config = dict(
    encoder_norm_position='pre',
    encoder_conv_stem=False,
    fusion_encoder_width=256,
    fusion_encoder_layers=8,
    fusion_encoder_parallel_block=False,
    fusion_encoder_moe='top_k',
    residual_init='none',
    beta2=0.99,
    precondition_frequency=50,
    max_precond_dim=1536,
    adamw_lr_other_params=0.0014,
    final_lr_fraction=0.1,
)
Rows from block 2 of the image encoder, named by matrix and row number. Rows with one number belong to one neuron. Each number is 128 + 24 x the weight over its row's rms, rounded and kept within 0 to 255. All counts start at 0. Numbers have three digits each. After the name is the row's rms in percent of the matrix's.
# fc1: MLP up (encoder.blocks.2.mlp.fc1.weight, 768x192), inputs 0-95
# fc2: MLP down (encoder.blocks.2.mlp.fc2.weight, 192x768, transposed), outputs 0-95
fc1.577 034:128128109149128088140128130150128128128128051126128175128062128093124101156062127132117125124118136138115121188105124143128197120112140139138135128115128069156126171138128128119155110128128099100105128172128125119128128122128128128145128111128128137154138128128028128142128105136128132126
fc2.577 034:104128131128128103131101108104128158128142150128128141125147128155130117158128059119128128135128115118128172128119128080128091140128140122128078111149111161109137128126150128081114147136151128145164123128081118148128128171128128136128140128128124108128148032128182128125112128192129117141
fc1.578 030:176128149138131119153126128123154137151128092128128128123000116128128102112143165129124127113121128128146108161127112138123114128128132154107144116128146104124077164146122104124125128150128128128148132128128132195128136134117128168128128136128146111128079148127032129131128161121125099150
fc2.578 025:142128131128128130135117117128128128128134129110144146094128161129124127128132133120135135128128119077127139071118128101089123130129124109128128129128136160167127122078153167127141115094121178157125132128112128123156000164123105111128128134160134110098120127122163139124137168125102137218
fc1.580 060:142138105174128129142128147151128128128128128190158128120129130128124128124122128126123128128137123128138122128122123128128128091140126130128116124132130103132131128132139128124126122128134124154145125159122102145099147153108128132128149130124131158115103124129066128086170128124137132131
fc2.580 043:123133128118128110107116065127143128108128134106117112154113120109128152151152128129131128151117151164115131128131116112141138207121129128096128130128116157120128122117128109162130170111167112111101097100128128128137206130128128116128137118105128139128128134128140123133128122128128128142
fc1.582 050:128128127120128128133145128118129123125128138122129126137156129128130131128134116120127124128124112114130146117134134128158124128132131128113133120120128143098123147133126128130132117123132125134119141120124128103125115127126126136128127123131127113120128128124131127115131103126131128124
fc2.582 037:091128128128129144128126118125141151125137131128128134140007129133127127127124130147136128126123162129130123141128130128000132122126117128126161131120135141142140128132135128131110128128128146117128129131140145125136118129127117123128129118128135131146128128123137125121133129171128129153
fc1.583 039:128139130134128127106128128131128151128125124144102129122136110137128142141119096134133051122128127011137101128128128118129142154128128129131132170121128135140150188128114119136135128091099092128120120128135142154149128102150127136121134123120158090129104022153114116132145128111140114136
fc2.583 034:136134132136129126185084127128115128119124126128128127130140131117128130128135121128134154140155128119128115114128128132142131141133128128132128135128141102128125148128136128083119099128133126124125132102128087150134127140134128138174121173216127138128128227124113127128122135101135127122
fc1.584 006:128128128165128124128134146128128128128128046128132128128092128128119065141112128128123128097128128140156045128146130128128103128139046128049128128128128128135128128128128128128128135128177128128128141128128144128087128128128128138098128128128128128128105125128162058128173255128118154161
fc2.584 006:128128139128128135128173123128122128136153128128132128128172117122128117113126128128128144154128128128128128128114121128069120128128128124128085128128088128128128128113156129128128128128131121125115128125128132128131112128233084128129121128126114128127128073128128128128128154128128092130
fc1.585 037:128128120150137159115127144128093128128138128128118170128020041129132124126128127126128128129127152128128130128132147127098122128128092123119129198151149128125128066060134133128126133162128123125129130128128127130128134110128137089128130130131132153128122141128128000148128128128130125120
fc2.585 018:136128134128127128125148128130128128139128113128129125116156128141131128122131128131158140128127138088125128120133128107128128143128157128092077128136128140108128117132133134163128255096167141128132110129143132128129138128038124128198128137141128111128144136117103159128128120109128128161
fc1.586 044:174122094126176096190128129128126209128056112140119128131130128128103128216115140128128129133135128160105119123118144145122141128128120121108120117131117124125162205128154128128156131137119128131126125135120128130128128130121128084123130152128134131148125128128125156128126139128150128128
fc2.586 024:128126155118118126128128109128136128121178123117174140128128128171114154115128133255128134125139104136128136170201119083158132123128138137105128133134128190149091132108127134199128179128139107164128128145221118128148153132145164108128095118137128128128128137128123164157132148124128128133
fc1.587 034:113128154109128121124124132100118123115123128156130128177079118128128124148138142121128116128119115128133136179124128128169128128128121128095128128129115156128149135128132127126130128128128122123127128127128101131136121139188134126127146123128128133128126243143097109164158158128128165138
fc2.587 028:128126126122113126145128138125116128119130128135128128130083128140120130128128128129101128116139124128120131128128125042115150135158128102129134136128128128121074120125136128127112104104131108121157120118128128124095128128113134124128131128126113139128124112130133113128157128146079130128
fc1.588 033:152127132126129124152128062141128169117128128064136128089128066128122128134118128086128142128134128120075115149207134139125127073127120091121111128128089128109122128111152103100128139157168177104137118128123132127123128132115114128083127126140128174143131128118128128151128163136128128032
fc2.588 025:141128128182125114089132131128128063128128132134108131127127128150128088128128136135128128130100120135128128110095120128136128134138131128110149128141128134199129143128128128119128152142107128116141140122128143106148105092128130128132128112165134109128128207128128128165125128094124121136
fc1.590 117:128130123128127146128128163135110113124131132128128117150111128146129128125144128102119131131128110121135130064130119112139118134117127130118137125122127141128126123129126128139136118117147128091128127137128143255128132128136128128128130128126132127128123133130128125127145121128125129129
fc2.590 121:129128121129128128128142124124138123138125128128130126128128115130124131128118137148125116132127128128125131128119127128124133123128124128129128130128125132128124130130121124128109138128127123132133128128128124000127128118126127137128124128127128123128128116119128136116122131148128122090
fc1.591 041:122129132113177128100128129128128133128128128140128211137139128128131158128156132193128103129130141217150148128128132128141128128070128126130127055128122135133143142128163131090136117136128063128115206133128128149145134128128176129128139134128158128124128128149128129128133128125126080156
fc2.591 029:113145123129101128124129128128166132109123123134128128128132132128130115198128134128128141120122123117135128128132116173149128145128139124128089130135131136130128132194144128201131128100137148124146135132128127152125128128130064128128118127143117124122127127117096124149113143111128135086
fc1.592 008:094101184130128149123124098119128128162135128081134109180152128152116123130128079112128128117128150128109112128112128137128108128128128128127128101135127082131084103182128139149128108128128110105083142173100143128132139080128126069121128128138102173073128133139128206141152128146127124144
fc2.592 007:128128138128128128128144128128128128132128128128128178128128118137135109069144109183113145125157122128159127128128128125128127133128128128129112123122128139142140125128128126127128141120132128163153128150128128128134128128151109128129141128118128128128128128128135124128089073118116128143
fc1.593 137:128153019114128131128129126078124136126128149129123123130131129125132255003122128128112111128130128127127129129142128128128128128124142128128186134128132129128150120122120140146104124098117129131138119126129128130127131129137128128124107131128128135209119122125132120101120133109129134106
fc2.593 100:149130161128124122125125140133128114125126126121133123075129146128130000224130136128128129130099122128128128114121128187128125128125123124123132128138117186122129124127125128125130135159169128128049128135130172129125124127075128127134123132128131128095123121131128119187128128129128128123
fc1.594 056:125129128113114128128106131124134137127124068128034128128137023126102126129104126136158130129134000130124128066114128128126118127125128133128128134128132134134164128160108128131128055128128147135113112128127098121128128118151110129128130130149124124127121128119165128121127130174148128129
fc2.594 035:124101135132118128108147131134135096001128128128149109139122168123145140130128122061128127128128198135128131128128134128115194128128130128136130130212135118152118123120126128115130178138122090097116126128144128133123128121032147128128097116137128133142128128121110128125132128133136130128
fc1.595 033:128136128113071128153127120101128128141144124122133141128128148128064145128128082128125124128071127122135128128118124128132121128182132131128105128133128132128128207233128128126128088134144137114128136128133120124127168123132128128128128127128065128128130128130131119125139128144128131128
fc2.595 015:093095117132155128173127098128128184127121072141118131128154162073128135122120128128228128127132133128126128128128131134122148128128128139118172128128123128116128128119142128139094142123129128131124138104127095113130128128118133101063128121113126154101168139125128128123135128187128128158
fc1.596 040:128124153128128120131100116131125160127109130147247091128108055128170128138114133016131112117128158098074179130128122130139107134128127128134114131131128133161128062130103125146130199128106125128127117131121128124150128128162099129128128106065123128126128125115128128138136130144128128150
fc2.596 034:128134097128128119137142160128128129118134128128092129123123128125125128096141126154107128128137144128124131134106117140061128129122135128132135110128130131130127138147129120128121133127128129132165113128123128120058157132124128128128076128128058128128102156126127144135111128065118128006
fc1.597 013:131121125128128141128148138128111128183168137121129127160128128128128118132127128128154158127117119119128136149101131128127140128000128128142128146098119187111127119177101128128125128128128125111127126125133186150128133128125127109128138127128140128122134136131123161128110141105133129125
fc2.597 012:132115130128129128102128128129128177094132128134128128128134204115128177113102119127120128130128131128132128128128127127135104128127128151120128130127164128159168120120128119128092139122128162135201150130124128191126122130130138146119136117108157109128128101128135128125126109115128111128
fc1.599 025:128128128128120115137093128128107128163146119088137131128128159101128119128077088128128138128086176128096129115186150124128128128128137131063011128132128095132128108128128136128128080101143122126095126119138046162129128112128109133128128127128145176128132130128128188139136134169115125132
fc2.599 019:219128170123128128131128128128134137128136128121133128147125123172128120128150144135128108131137060127125128093152128138128144128113128123126165126128175178116128128130128107128128199128137110129110097129135145129128128136128128115130132138114134128128128120128129128099128215102176129129
fc1.600 030:128066160089128126128137128128128109074061128066061128128128128128068128127060028128128128128140121123094128144128128128164128128128116128100122143128128128128128096128128151128105140128128111128128129116128126128128128128128112228115136128112128128128128152128153193128128128128106128125
fc2.600 027:128128123128104149132145128128128128128128128128128128128128128124150128128128114128128131122111143167128128128122128128128128133128128128121128128081145128122120128120041128128164128123100128129143124136175128128158128128128128128128134128175128147162157128114129128118146171128128128145
fc1.601 042:088126052128149128128123128125128146128128128129128128037127128128128126127122040128128083126136132128128122128128128128129128158128128128128085132128128128088133128128128128128104134227128128134149128128128125118130128128128116137128128108128137125130137124128124192161193128128140109214
fc2.601 032:122136128128092186147128127132145128141128128115089128128119128115128129134128115129123128128128128078128104191158133128126121147131127135136091126128144130112128128129119128203169074116128092128126128130128128128128199128128128062140107161128128138128131122123136116131126128123119124124
fc1.602 023:125194128128145112130149146145128128109125091128128128139112128128132128128052154128063119128128128126169119148041122128096128144133124123103129140126038128128128128073128128128149147161128155128173128136144122128128128128135128218114113128128130128128135128128133067169111084139122128128
fc2.602 016:128088142128128128145171116128128128128169133129123125128128128166130163128117128121229107143078128128130128118136136116128128128128129128128143127128085150127140078128128128130076128128134126082128148143128134128127128125132137076128132129128147106129128095128128178128115166116143168191
fc1.603 042:125126128132141132128127167143125128127128051141136121131155163128126152076102185087128028137128183128120128134143096122118128164128110135128128128109131130138128080122128128120141119141132128128155128129118124126178138147128128107128128147130130127128123136128128000092108104166119128136
fc2.603 036:128118128127125123143127128128134075122131128156127128112108093129128143222131128140128237121128125121136127128096133119178128156128132128140119123159144128128127130131128130186128113129135113150117141132152128135099048124129128136128128111124160111149109123130116133127129128110121128077
fc1.604 028:128121131145128132126128201131116128108139128128041125116128000130130119128129129171134113122142118121134128128128130127091128128127128135125086128128130141150149118110128124117143145128126121124123128128134121125128128128140118128124137128127128113126128128134133128128128105135128128145
fc2.604 017:128165140091125128136135128128137128128116116113123131128111110128128128128156098128137143143115128185128141122128128120165167128128128130125128122118136055100116128130133134128141128128132102112065104128090127120128156128128137128131126128128122133128096157128122111128161116128156129128
fc1.605 083:126130125142126141114134128128133124128118127076118127125128128128128124128129128139127128123129115128132121122130141128126115134141126128110125130128134113122129128113112123125109115139129132196128133137125128132123124142124111135128128137132142128123099124128137128128131135119135130120
fc2.605 049:128128116128133131147128128116153111117128129134128146128116128128127125127149151128128126128128105128126140128139122127128127154130129104128128101131118124148080138138128122113134111136176134127128134110128134114126128125120171113075128128189118169123122128112128128133120154099128118131
fc1.606 036:147120100026053111128128128128128128128128089152128113037128054121161083139122140131137142145128128128169111125112134133128074051171117128128128166128136128058208134115128125129137128140128173135140137121128131129111128123128128123148108137111128127189123140114128117167091126133128128128
fc2.606 031:127128152119128128123133128128139127142120128048128150113128141127137128116132136128107125138136128128128131128128121141128180132122155049123128121126128128195127128128128128095118131124128073159101128134124130128131131138128128101146154129130128125110140123134102128128128125128154138090
fc1.608 014:171124128128128130123128137112136128122129128128111145125123121128114128128118128125109113120128128085128128128161132128164129149128130157121128145128189111149128128175097128185134187120115116141115131128128118162152128115130093126127128107132154113128076117128093118128125156131128128252
fc2.608 012:162120128128128112146099128128141129085128116126128126120185117124118120174125134139189128127128146128128128104132163151131128110116128128128128127128115123124128110118145128105128182128100128133184138128138128145128132100128128128143157128128125132136128115128128128128136071165138136202
fc1.609 056:146128152141112126130128128128128128128128133118128132120141103130106122125135118130197125127128000137128128141116121065128127141128125128128106128117120069186128133173131128128129112143150128128128130128136121128128131105124122099121128134130128156128124129120128118133134079125133128121
fc2.609 043:128124122128128133141129128128135126080124128125129122144140125138127118128147128127134128128114255137112128131134129106128153140138129114133136138125123136121123119102128128128120234114128094127115128128104180110127129128128129118107129120128128128128122128131132128123160144147125127128
fc1.610 018:081128128128128120128139128128128128128131123135128142128128128132100132128128098128131128123130128125128128255122128136132128141128128114152128107124128150128128135128127123130128138145128137111009128128128129128128128136128125143128124128139125130145058111128124128136128128057118105127
fc2.610 018:128125195128130131139121131128128128128120128128133127132136128132128128143123127122128128128124141081122128128139146125170138125133128127128122176135147122220128140128128128160128127128128118074130128124129128127127077127128066139243128128129130146166129128132153120128160111127128128130
fc1.611 030:104138106128201096128114128098131128117190128133128140128115151114108119163091147137117128120141138128162128131125127128140144119127128147123101128128128119131123137106146145123104115128121128128128128121133131132120137137116053168129128131127140118128235128138089128138083128125106121172
fc2.611 026:186128128129128147134128130128163182133105140127128138128149127130159079128132128130128141128128120000144128128194121128132142123144125115128159124117123152089126155176160128128070073161135140124125115130128141147134128165143144084126122165080128129128128136128145135104128138160139119166
fc1.612 033:128099128124123098128132137108144149128113119113126106128190128125122128128128128119137141156124118128134127117128152128128126136152110111129055128128128128124098116116134127135130128169123127111085113131128139143124119128118128122125134128128134132124127128128129122162129122124107128128
fc2.612 022:128141132118150134127128134128128115136156126125127110127107128114130133135128131139128152125135113128153137140120058129137128121127139255122202174082127142136166138126116128112135160127128131233140131128128121111128092148127115147128060134128117126128128128132136120128123112142070128128
fc1.613 083:133128095106183129165125129114126140121129129128130139128132125131135130134097128130131125126150131125129121128114128134126129131128128128141133128128131119117138146133124128130128124167111129127000134118103123128151122128135144125081117120113133125134123128127124121142118132128134123168
fc2.613 049:123128128128074132079135130128131151128115125131147128128123125128126126130126128127127128122116132115107123128146133127131128119142130125122121128122146129155137130127157128129116115128129132132255132144127129162127128113141128121138150128147138132122128068122096115137116131121105128156