A small model that answers yes/no questions on an image's attributes, trained from scratch: trained on aerial photos of the United States (SatlasPretrain).
Rows from block 2 of the fusion encoder, named by matrix and row number. Rows with one number belong to one neuron. Each number is 500 + 25 x the weight over its row's rms, rounded and kept within 0 to 999. All counts start at 0. Numbers have three digits each. After the name is the row's rms in percent of the matrix's.
# fc1: MLP up (fusion_encoder.blocks.2.mlp.fc1.weight, 768x256), inputs 86-171
# fc2: MLP down (fusion_encoder.blocks.2.mlp.fc2.weight, 256x768, transposed), outputs 86-171
fc1.420 090:500495498504529506506501495497527500501498503500716500504487500500480500493500499515527505500489508474500498501492506500503520500504456488496485496500503471500504499507509499535519499521489501497512484500500493500500500500502500502500503504499499501500494500
fc2.420 111:513503518501500455500498500499489500501500475495254502497513500500500497493509493500497498500507499503503500500498500502503467499494499502496504500502503500500498502503501502500501504478500500502500497505504445491494497493500478490487494492498500505501500499
fc1.421 093:500499496501500506495508496499500494479500498499512484503500474507505499500519500500516522493500499499500500500486506509500533501500499500482500497499500499500467498531546498503490499467500463495500839500498502501489500500500500509488488512507500500495499499
fc2.421 079:518486509503502495515469500511504500497500500500495526506473504498500502520500520505500499501501500511500531496500497514524501499500484501489499490509507483500499520500495505484508474503499526492483169502497495536503490521500500500504502487527500500500500500
fc1.422 014:500486500500518500500500499500500510505500500486554514500479494500500500513500500514496516500555499604453509519516500500500509500500500499500500514480500500500549500500473500501489495495500497515500542500500511512500501500500468533500504540500500500522496509
fc2.422 011:499500500500507497500500489500452491500497458493426510500500500500500492465509500485500541500513500458551519514500500500500503500500500500494500503500500500500497500501500528512503500500498503553500481500500450377514415500500515500496500430508500500515454515
fc1.423 077:500501500500504501496502504501489532485500505502507501500500498496466501517501504500500500499484504519498500498502500500496538502501503500515500504498500475500506506505494501500495526502498499500497500497507516490500493499500502500509504507505510502504602500
fc2.423 074:501500510505500498502503502511516481511483466497495487498477504499506501500498500500500486499502493496513499525499486500501499494499500500500507505505500499499496491492500500502498501510505500492500500500499493503500496510500497524503487503497498499500411520
fc1.424 163:503500500500499500505500499499583516500499498507502498500501501499497503495500500502500499494500499501516498495500499500499500500500500498504500500501872498501507481500499500494500510499503494507495500500499506500487503489504503500500504496498500497495496500
fc2.424 134:500506493499521501500500500502486503499500512485502489500499500505507508513477500502500477503500500497482500514504491467500500500501495501499500499500128503500500500500503500503505506499500501500521492492500487507498493536500499508498489480500500500500502500
fc1.425 018:500500500505538478500483503500500509500500500485474461484491500448500500500523500500490478500421496490491466418500499500519516500500500496530428485500500500500551500511508504500522500500513471474507533495510514500447500500499509500500500451500500507511474500
fc2.425 018:500598500503472500540469503500496496472504533500567500500470500500500500551500491514518488467478500529501486500531500509525500500500500493491495492500504500494500475511500494498500515464500459518495500500468500500500500500500506467499467604513478616472532478
fc1.426 026:500496500531501471465483517500510501500510554564447471500471558492493500495497505500500492500500500500508505500540584523500584503509500501516503500500524432508526491506500506508485532500498443500474500502500497494531480457525539494487498498461500500494476477
fc2.426 024:500509494497465520520500506479518503514500391516528491530504480511530500499532500484502506500531500499481470466489500510487457490496507475510494500500484500490500504491484500293489494491499549496503500480500503506436489510488500505515525487510501500495500525
fc1.427 058:493502495500500498502546504497490500500507509500515507496491500495500512500497490501500492500521498497501497512492495500500503501500500505493506500500488505500500485498505500513500499501484500500500512493515520497505510508500501488500506498499500499502503501
fc2.427 040:500514500500487503496500500513490500500471551481488480505512501501503500510492500488511500499510500500487500503500513500502502499500500467499507500500500510510501500500506500500500494487499499506498500496500466502499444500500500500501502516494502501504494500
fc1.428 053:510523521500500501557489483478354500485489489531491489500500503521509500520488500523500500490500504509500494527524500496500505518511500500521526500490502473498559500522481495474478540517500503502497484496483509475525498500500468507522505483498500512477500500
fc2.428 040:458468491476526524468510491500511492500500495500501516460492496500486482446511478475480482547526500466500516500500500500500488488494500535490515508500500515509500539503538500503497500499503537500510494485502498500523520500497487510517508500495517498536494508
fc1.429 092:513500500503495500506521490500494501500500500533497496501500515538500500511478500501500500500496493500511500505521500498495499490491500500500503511500492499500497500506500500500494500500499508500503506502510500507501500501500500500484499500500500500501496503
fc2.429 104:495502500510500500494496500500505499498498498491497502500500500488499498509500502500500499500507500500500500494501500502500498497500500506504500500500500500508496496499500499504503500500504496509498507500499485518497505500500506501495499500500500489500500501
fc1.430 039:506493496493501502519503499509490513491509509489501470494509428490500518528502499526508426502512502495506475520502510428510497491500500491415594500519482500505537493520491521413545500501495498500486500498522509480481500495500527506497500460548507500478527503
fc2.430 038:500520491510514497496506501495511486500500497520477594516485508500505500503500501508500500500502515498437500469513514500500500505497500517517470505495493498499478525504503494500476467489500492507472499495494497489488503497500500500500492537468495502500498497
fc1.431 038:500499499500500489512550497473502500500512532496490494500500512494492500474492494508509470498506466500493464487469507500504500500497511504500500488534500501495505463514506500517478560529451500496509516497550509515500507506498501500505512501502484491499498500
fc2.431 027:500500496492492500500479516530465510500495500509511507492519496500568498551506521538501489494479493552515530500506518500494470513502494532517500500500500500522530500501500489500500464505507505509500521502500515500506496493501500490522500493490500495500500482
fc1.432 142:501500500499500495500496504511475500505492489500489469500500502500478500498504499499500500500510499480500502495509500501500498499498495500502496513499500500500494513485484501494490502598500495501499498497500494486500500496500502496502514518498492473500507500
fc2.432 140:500494500497500502497499478498511502501503501506504502492505504504502500505502500502499493520492488529500495499501500494497498501500502506502506504499497500505500504504498486490500495407497504500500501506498504500501499519500501500516500503499500502501500498
fc1.433 036:500507508500523500381516514500500509496500495500500500480520497409484500520499500472515509500510500493503495472498497500465604501500488500466520500507500500500496500476492500507496459500500527565504521500498530438585500535500510487494498553493498473499503488
fc2.433 028:500500500500500500506500515500500500500500498479550443500500500520535497453500500518470500500500500537474500500501404436503495497500497535530403503509497570440500500500500504507507530500496498501500500500500476570513500490500500502500500483507495500506491500
fc1.434 028:500523510505500480500451513487500494500500551500488494500497560500500498500460498499534500500522527511509500558502506616500500497511485501509465500500523479500488448500500500501475603506482503500500500500502469509578500500512500475500500558436479500500482456
fc2.434 026:500500500496500503527500511490493516513508509500467500500499500500488500506500500517476491500511504500501500500533497469500490523500532405477588499512480503459557500500500500500502507500505510499500496469500508500485512511486499500477500477576500533500469500
fc1.435 010:501500516511488501496500503500489500504494536533506514500506507509500500500501500496500505498548500532500501594494517500514470500500480500500530496500500520500500501500508500537473560506497489500500500500500505594570500495500500508500513497500500492508502514
fc2.435 009:489467489500500500466485492500500475499500500478500493500515500487500496500523500505500501505509500478644500528463494527500490511500500502503500500502518500492491541508500496535509484500488508526500500497499492500500508497500499525493509500501500495499501498
fc1.436 167:498516500503517506499495501500526500500492501500500500499499501499500500504381501492505829506500507500502500505509500500501499504500510500494492500500475493500501500500499500496509499494508500500506500500495458503496500495502501494499499501499500509500502496
fc2.436 163:504506500500496500501499489495500500500500499500500500500500500499504501488623501501486185500497500512494497501501501482500499503500496499504506503500499500500507500509500500497461500500494501501500503501500543496500500500500499500504505499502500505500501502
fc1.437 074:500500497494488500504502507493507494500500480500500479501508493500497498359500500503500495509479500505183500497483504500499470502500500580506500494489496500500497511520500500495495500514498495500482510500500520511505477436500500522503515500500521500499512500
fc2.437 066:496500469506500487500488500500489502495495500521538490500489500500500500641487506500499497489500500514811524500509489488500553503499489482496500502499499503500504500494498500500493500505515500500500488500493504500497490540500482497493500504505492489491500500
fc1.438 096:505504498499500504500511495500513505500488500261501497492473500480426501434502502502509479500486500509472496507509516491493505500500502502501523506498482500428502262501492500493506517503518500519504501504507500500497500500491503510521504506500500549500503500
fc2.438 070:500494493497518495498491500500528516499502523726531519506542507551536500564503493500509511475500523516521518502497499516500470504499500499498467464486519498517504674499507495500500497496500484498507500492488505499491494499500505509493486478506507502500544500
fc1.439 041:511512461498500500524493498500518503500498520500505508501508513500491500520500500489500501500490500547502500522503540535500507500511497500497484497478500497506503503569499500492500500477499499500504492500513477623500524505500500500500497494511502497500489500
fc2.439 027:506522504500500510497518519487503424497525498506500520541501484500489500482500503500500504526535496500500531518494500519473517501501488576500555507500500501502497480500509500504498500505508501504496485500500500431501520530500500500484440500500518501500500502
fc1.441 011:500500507500500499500510500500500448500501507500493516493502500500500501500567500500500413503500500500500504500579494652487487500495494500500500500500407500500463500502496499500500500500500511500491500500500485500500493500500506505561509482500500494511504500
fc2.441 015:479506500500500499495500475500502518500359510500500486500491503499501500522498500500500510494506500415487492507499500500500533498500500495498500506505500500503498500492500494507499494504500500495508500497500512492507495503500500500500500505500500613502536500
fc1.442 038:505512496527492500500473483500500502500477483517492505502460491512510525478504494500492534534531490515500519498500550519504512500493500500461499500492551488500482500500520500511499480500462522540508505478500497500549497500500512505492485498495397500489489440
fc2.442 029:500500506503492494500491519509469486500494511489498500508540500500500500487510533460508552487539500506484506521485468423500495497501500473494545500519472500500510500502477505518500493616496509501500503484503512506499473496496461501532493483474500505500493509
fc1.443 030:501500503500499464501502500500454503500508486484500500500535500519514488509495503571500504499506510526503500499496504506497500500498493500496601500490483510501503500495490500505500500736510470496511500501479504500502490501500504518500500500495500520504549498
fc2.443 024:506500500500498500487499492500500501500484503543496517493368505496470496497567500502500498500510504500505500500500500490508623489520497500483500494500500500494498500562498515500433500307514498499511500459500502500510490500500493482500495496500500435500500505
fc1.444 040:480503483500538500492500515523500488507476500490550522504506500498500500516542504500500514508489498507498500510554488507500444508501500500495500508500483500473463504482498496492500494495500499524490486515500460553500497494500508508524465494504500500500541516
fc2.444 025:500518500500496500468493493485506484500500530519488500500475500486497508485500483501506531496577500491475500445500520510486500500500504507495500465529512500543501473493536497500489500526500500500500514501500500466493500500500494469476494500500489500490502468
fc1.445 296:500491499500500500505501510507510500503500500500500500489500499500493500500500500499493504499498500504500497508500500510500485500502499500500498501500501500500486419500500500513500500500505500498500500499500500511499491500499501500500500496522504500493521501
fc2.445 309:500504490502500500499503500499496500499504503503497498503500507500500498460502500499501499497473502497500497489500496495500505500495509495501500489500500490503506597502500504500504500500500498500487500500500500500500500500500496500502491501496500496499501499
fc1.446 138:495504499500500499487504500500501128504500500500500503502501498499492500500503500506500500502501500499498500511500505515500500500499497500500500500500497498500498502485500499503498494500500500500500500500491500500500501500500503504500469500500500500501500500
fc2.446 125:500500500505497500500497500500503873500500506501497500496500500500497500496500499473500502497496500500500504500500484494500500500502496500503500497499537502509501499500500502500504497500500500500500500501500492510507493500503502500500508502498499498504503500
fc1.447 029:500500509500512561500500500489500500500533500500408571555500543517433500519500500500500487518390502490517514492451500519504488472500500539500486500500515529500505500522589500500500520500502500462543500500500500426500500500500509503500489500493500500500511500
fc2.447 024:500502499478500502500500448500500516500500502513482488488500500500500500540512500500500488480473515500500500500500500455500500511525500474485540478500459500559505573500500494500455500500500478500500500439500500500500530483500529508500481500502500500487500500
fc1.449 063:506495500484500491506510499501500506501500583502478565502500499500208520496490500499505506500482482483500476486490484500491464500501506500514506500515500502500500475509500498496517547495496504500500516518500516464483500499498494485507498472498501474489501500
fc2.449 047:500510498500500504502500494504502500501477477502487500500500496505792500455504508505504490500500527502504535497478574500500494498500500547499502500500478506504477525500495502494500494524503500502496475499500500503500511494500496495498490500499500505506505490
fc1.450 020:500500542500500464451504497500500500534500475500489486500467487505447500541494509536500534587489500482486500503500500500520500500491482487478483514500500451500476500500500500513500500500509485479543439482500489518546501499500501500493455492500490500456440453
fc2.450 017:500500500500474500500500499500482500502510535500546500500586547500615500500458500500500502355500500530561500500494529500503500500500515486500475500500500474500500500500483500500506499500500497484511499509472514510452500500512516500487492500500487500500500461
fc1.451 014:505500500500494501493500496580500500500500484500567530537600424500500500500500500500500503475526500510502528493500498511500697494492495500500594491505500505473511483500470493500510492502500536499500500550500500536524481500500483500517500528497549499500508502
fc2.451 014:491435496452498500499500545500500544500500465558497483500500493500500496424520500394500541496513500500501500544504500461497453500493513494506319438506506500506500529531500500513504503503500463514500499443500474509503507501491500500500570485485500513494492544
fc1.452 014:500470443500509500500494499500500494543500428500468499484489500500476500500500501530482500500500465451500483476501500474493502500508500476496499500555491597500445554500503500511500379512504507500483526483500490494500435579500484500500500522500500502500500500
fc2.452 015:500472492492490500504500504500489487500500500518485522473500511500503502484500500559500500492483478519529500500500546491500488507500500499509561498491500504487510500502500505484406500504497500484500513509500493500500460448500495500500516436500500500502500477
fc1.453 371:500522511501498497500500498500500507498500502500498500500500500496500500500500505500504500495498503500495502500500502498500519500500501500498502500501499504500499500500494499500500500507500501887497500479500502510493498500500500500510495500500500500499499501
fc2.453 399:500498498500486490503512500500498500498500501502500494501499501515500501507500500500504499500505500500502500498507501501503496498500503500499497493500500487496500485500500500500500500499500501115500507515498500499500499500501503499505491503500500500502495510
fc1.454 031:467548514474522512500470529500549523500530522513500500500511500500545503504500500510513500500523535580500501500489500533514500492500506497500500489490500484493518500548507500500488546500493504503513500500491526500465516500507522499491498486521500507511500500
fc2.454 020:517476478500525514491480475500513445503500481506499489514489474500442447540511500500487500500518500481500500519553500479500491521500501488487500500500419500474462534481453500500503500499511496521500478492450451536556500503502549500500480500496519500500499532
fc1.455 057:490494500509500506500500527482551494530502546500488491500492534508494500512531468500500482497497500463484500501500257504492503501500536509478500503508496504522533507498500500500498500495471449466494500500500503500521507498508515500489536472509500516500500497
fc2.455 048:498500471503477487497520495500527513484504502499500489539491500500495500477500496500500500500519516509486495500495841489500527500488494489501500485500509529500500509501500500506500499508500511500502501487513506529499467538501492504500505512478500490514500503
fc1.456 067:502493492503500499491494492500503502512498469509504224500487486500515500500500501500487502498504517508477513543498501501500500502500501501498495500483508498500500537464491500500501500500515491502500489500500500479529503498500500523470481508508500529507500499
fc2.456 057:501497500500500497499516501484499512500508529500492791500558500499500504500500501497519500501495502500529482535503500500499502504500511515496500488500497508501500457500500499521495500500500502496502496500511505503503487512503514497521492500499489495500499491
fc1.457 017:507500455506498489451498500500433540500497461500487500554466505502491501440483500490516479508521500500517500500509523506500507501497497500500500482500500491488500500500500500609478503444500500500496398500500432511478500490500500500506500498479500500500487500
fc2.457 016:500500475529488503499517454523500510500522483505500494557505500507495500500508489526500500504469500462461499500533483483492500497501500467508480471500525461500484506500500496500474445508494504503500500500517471508494500509500503473474502462498502461511500509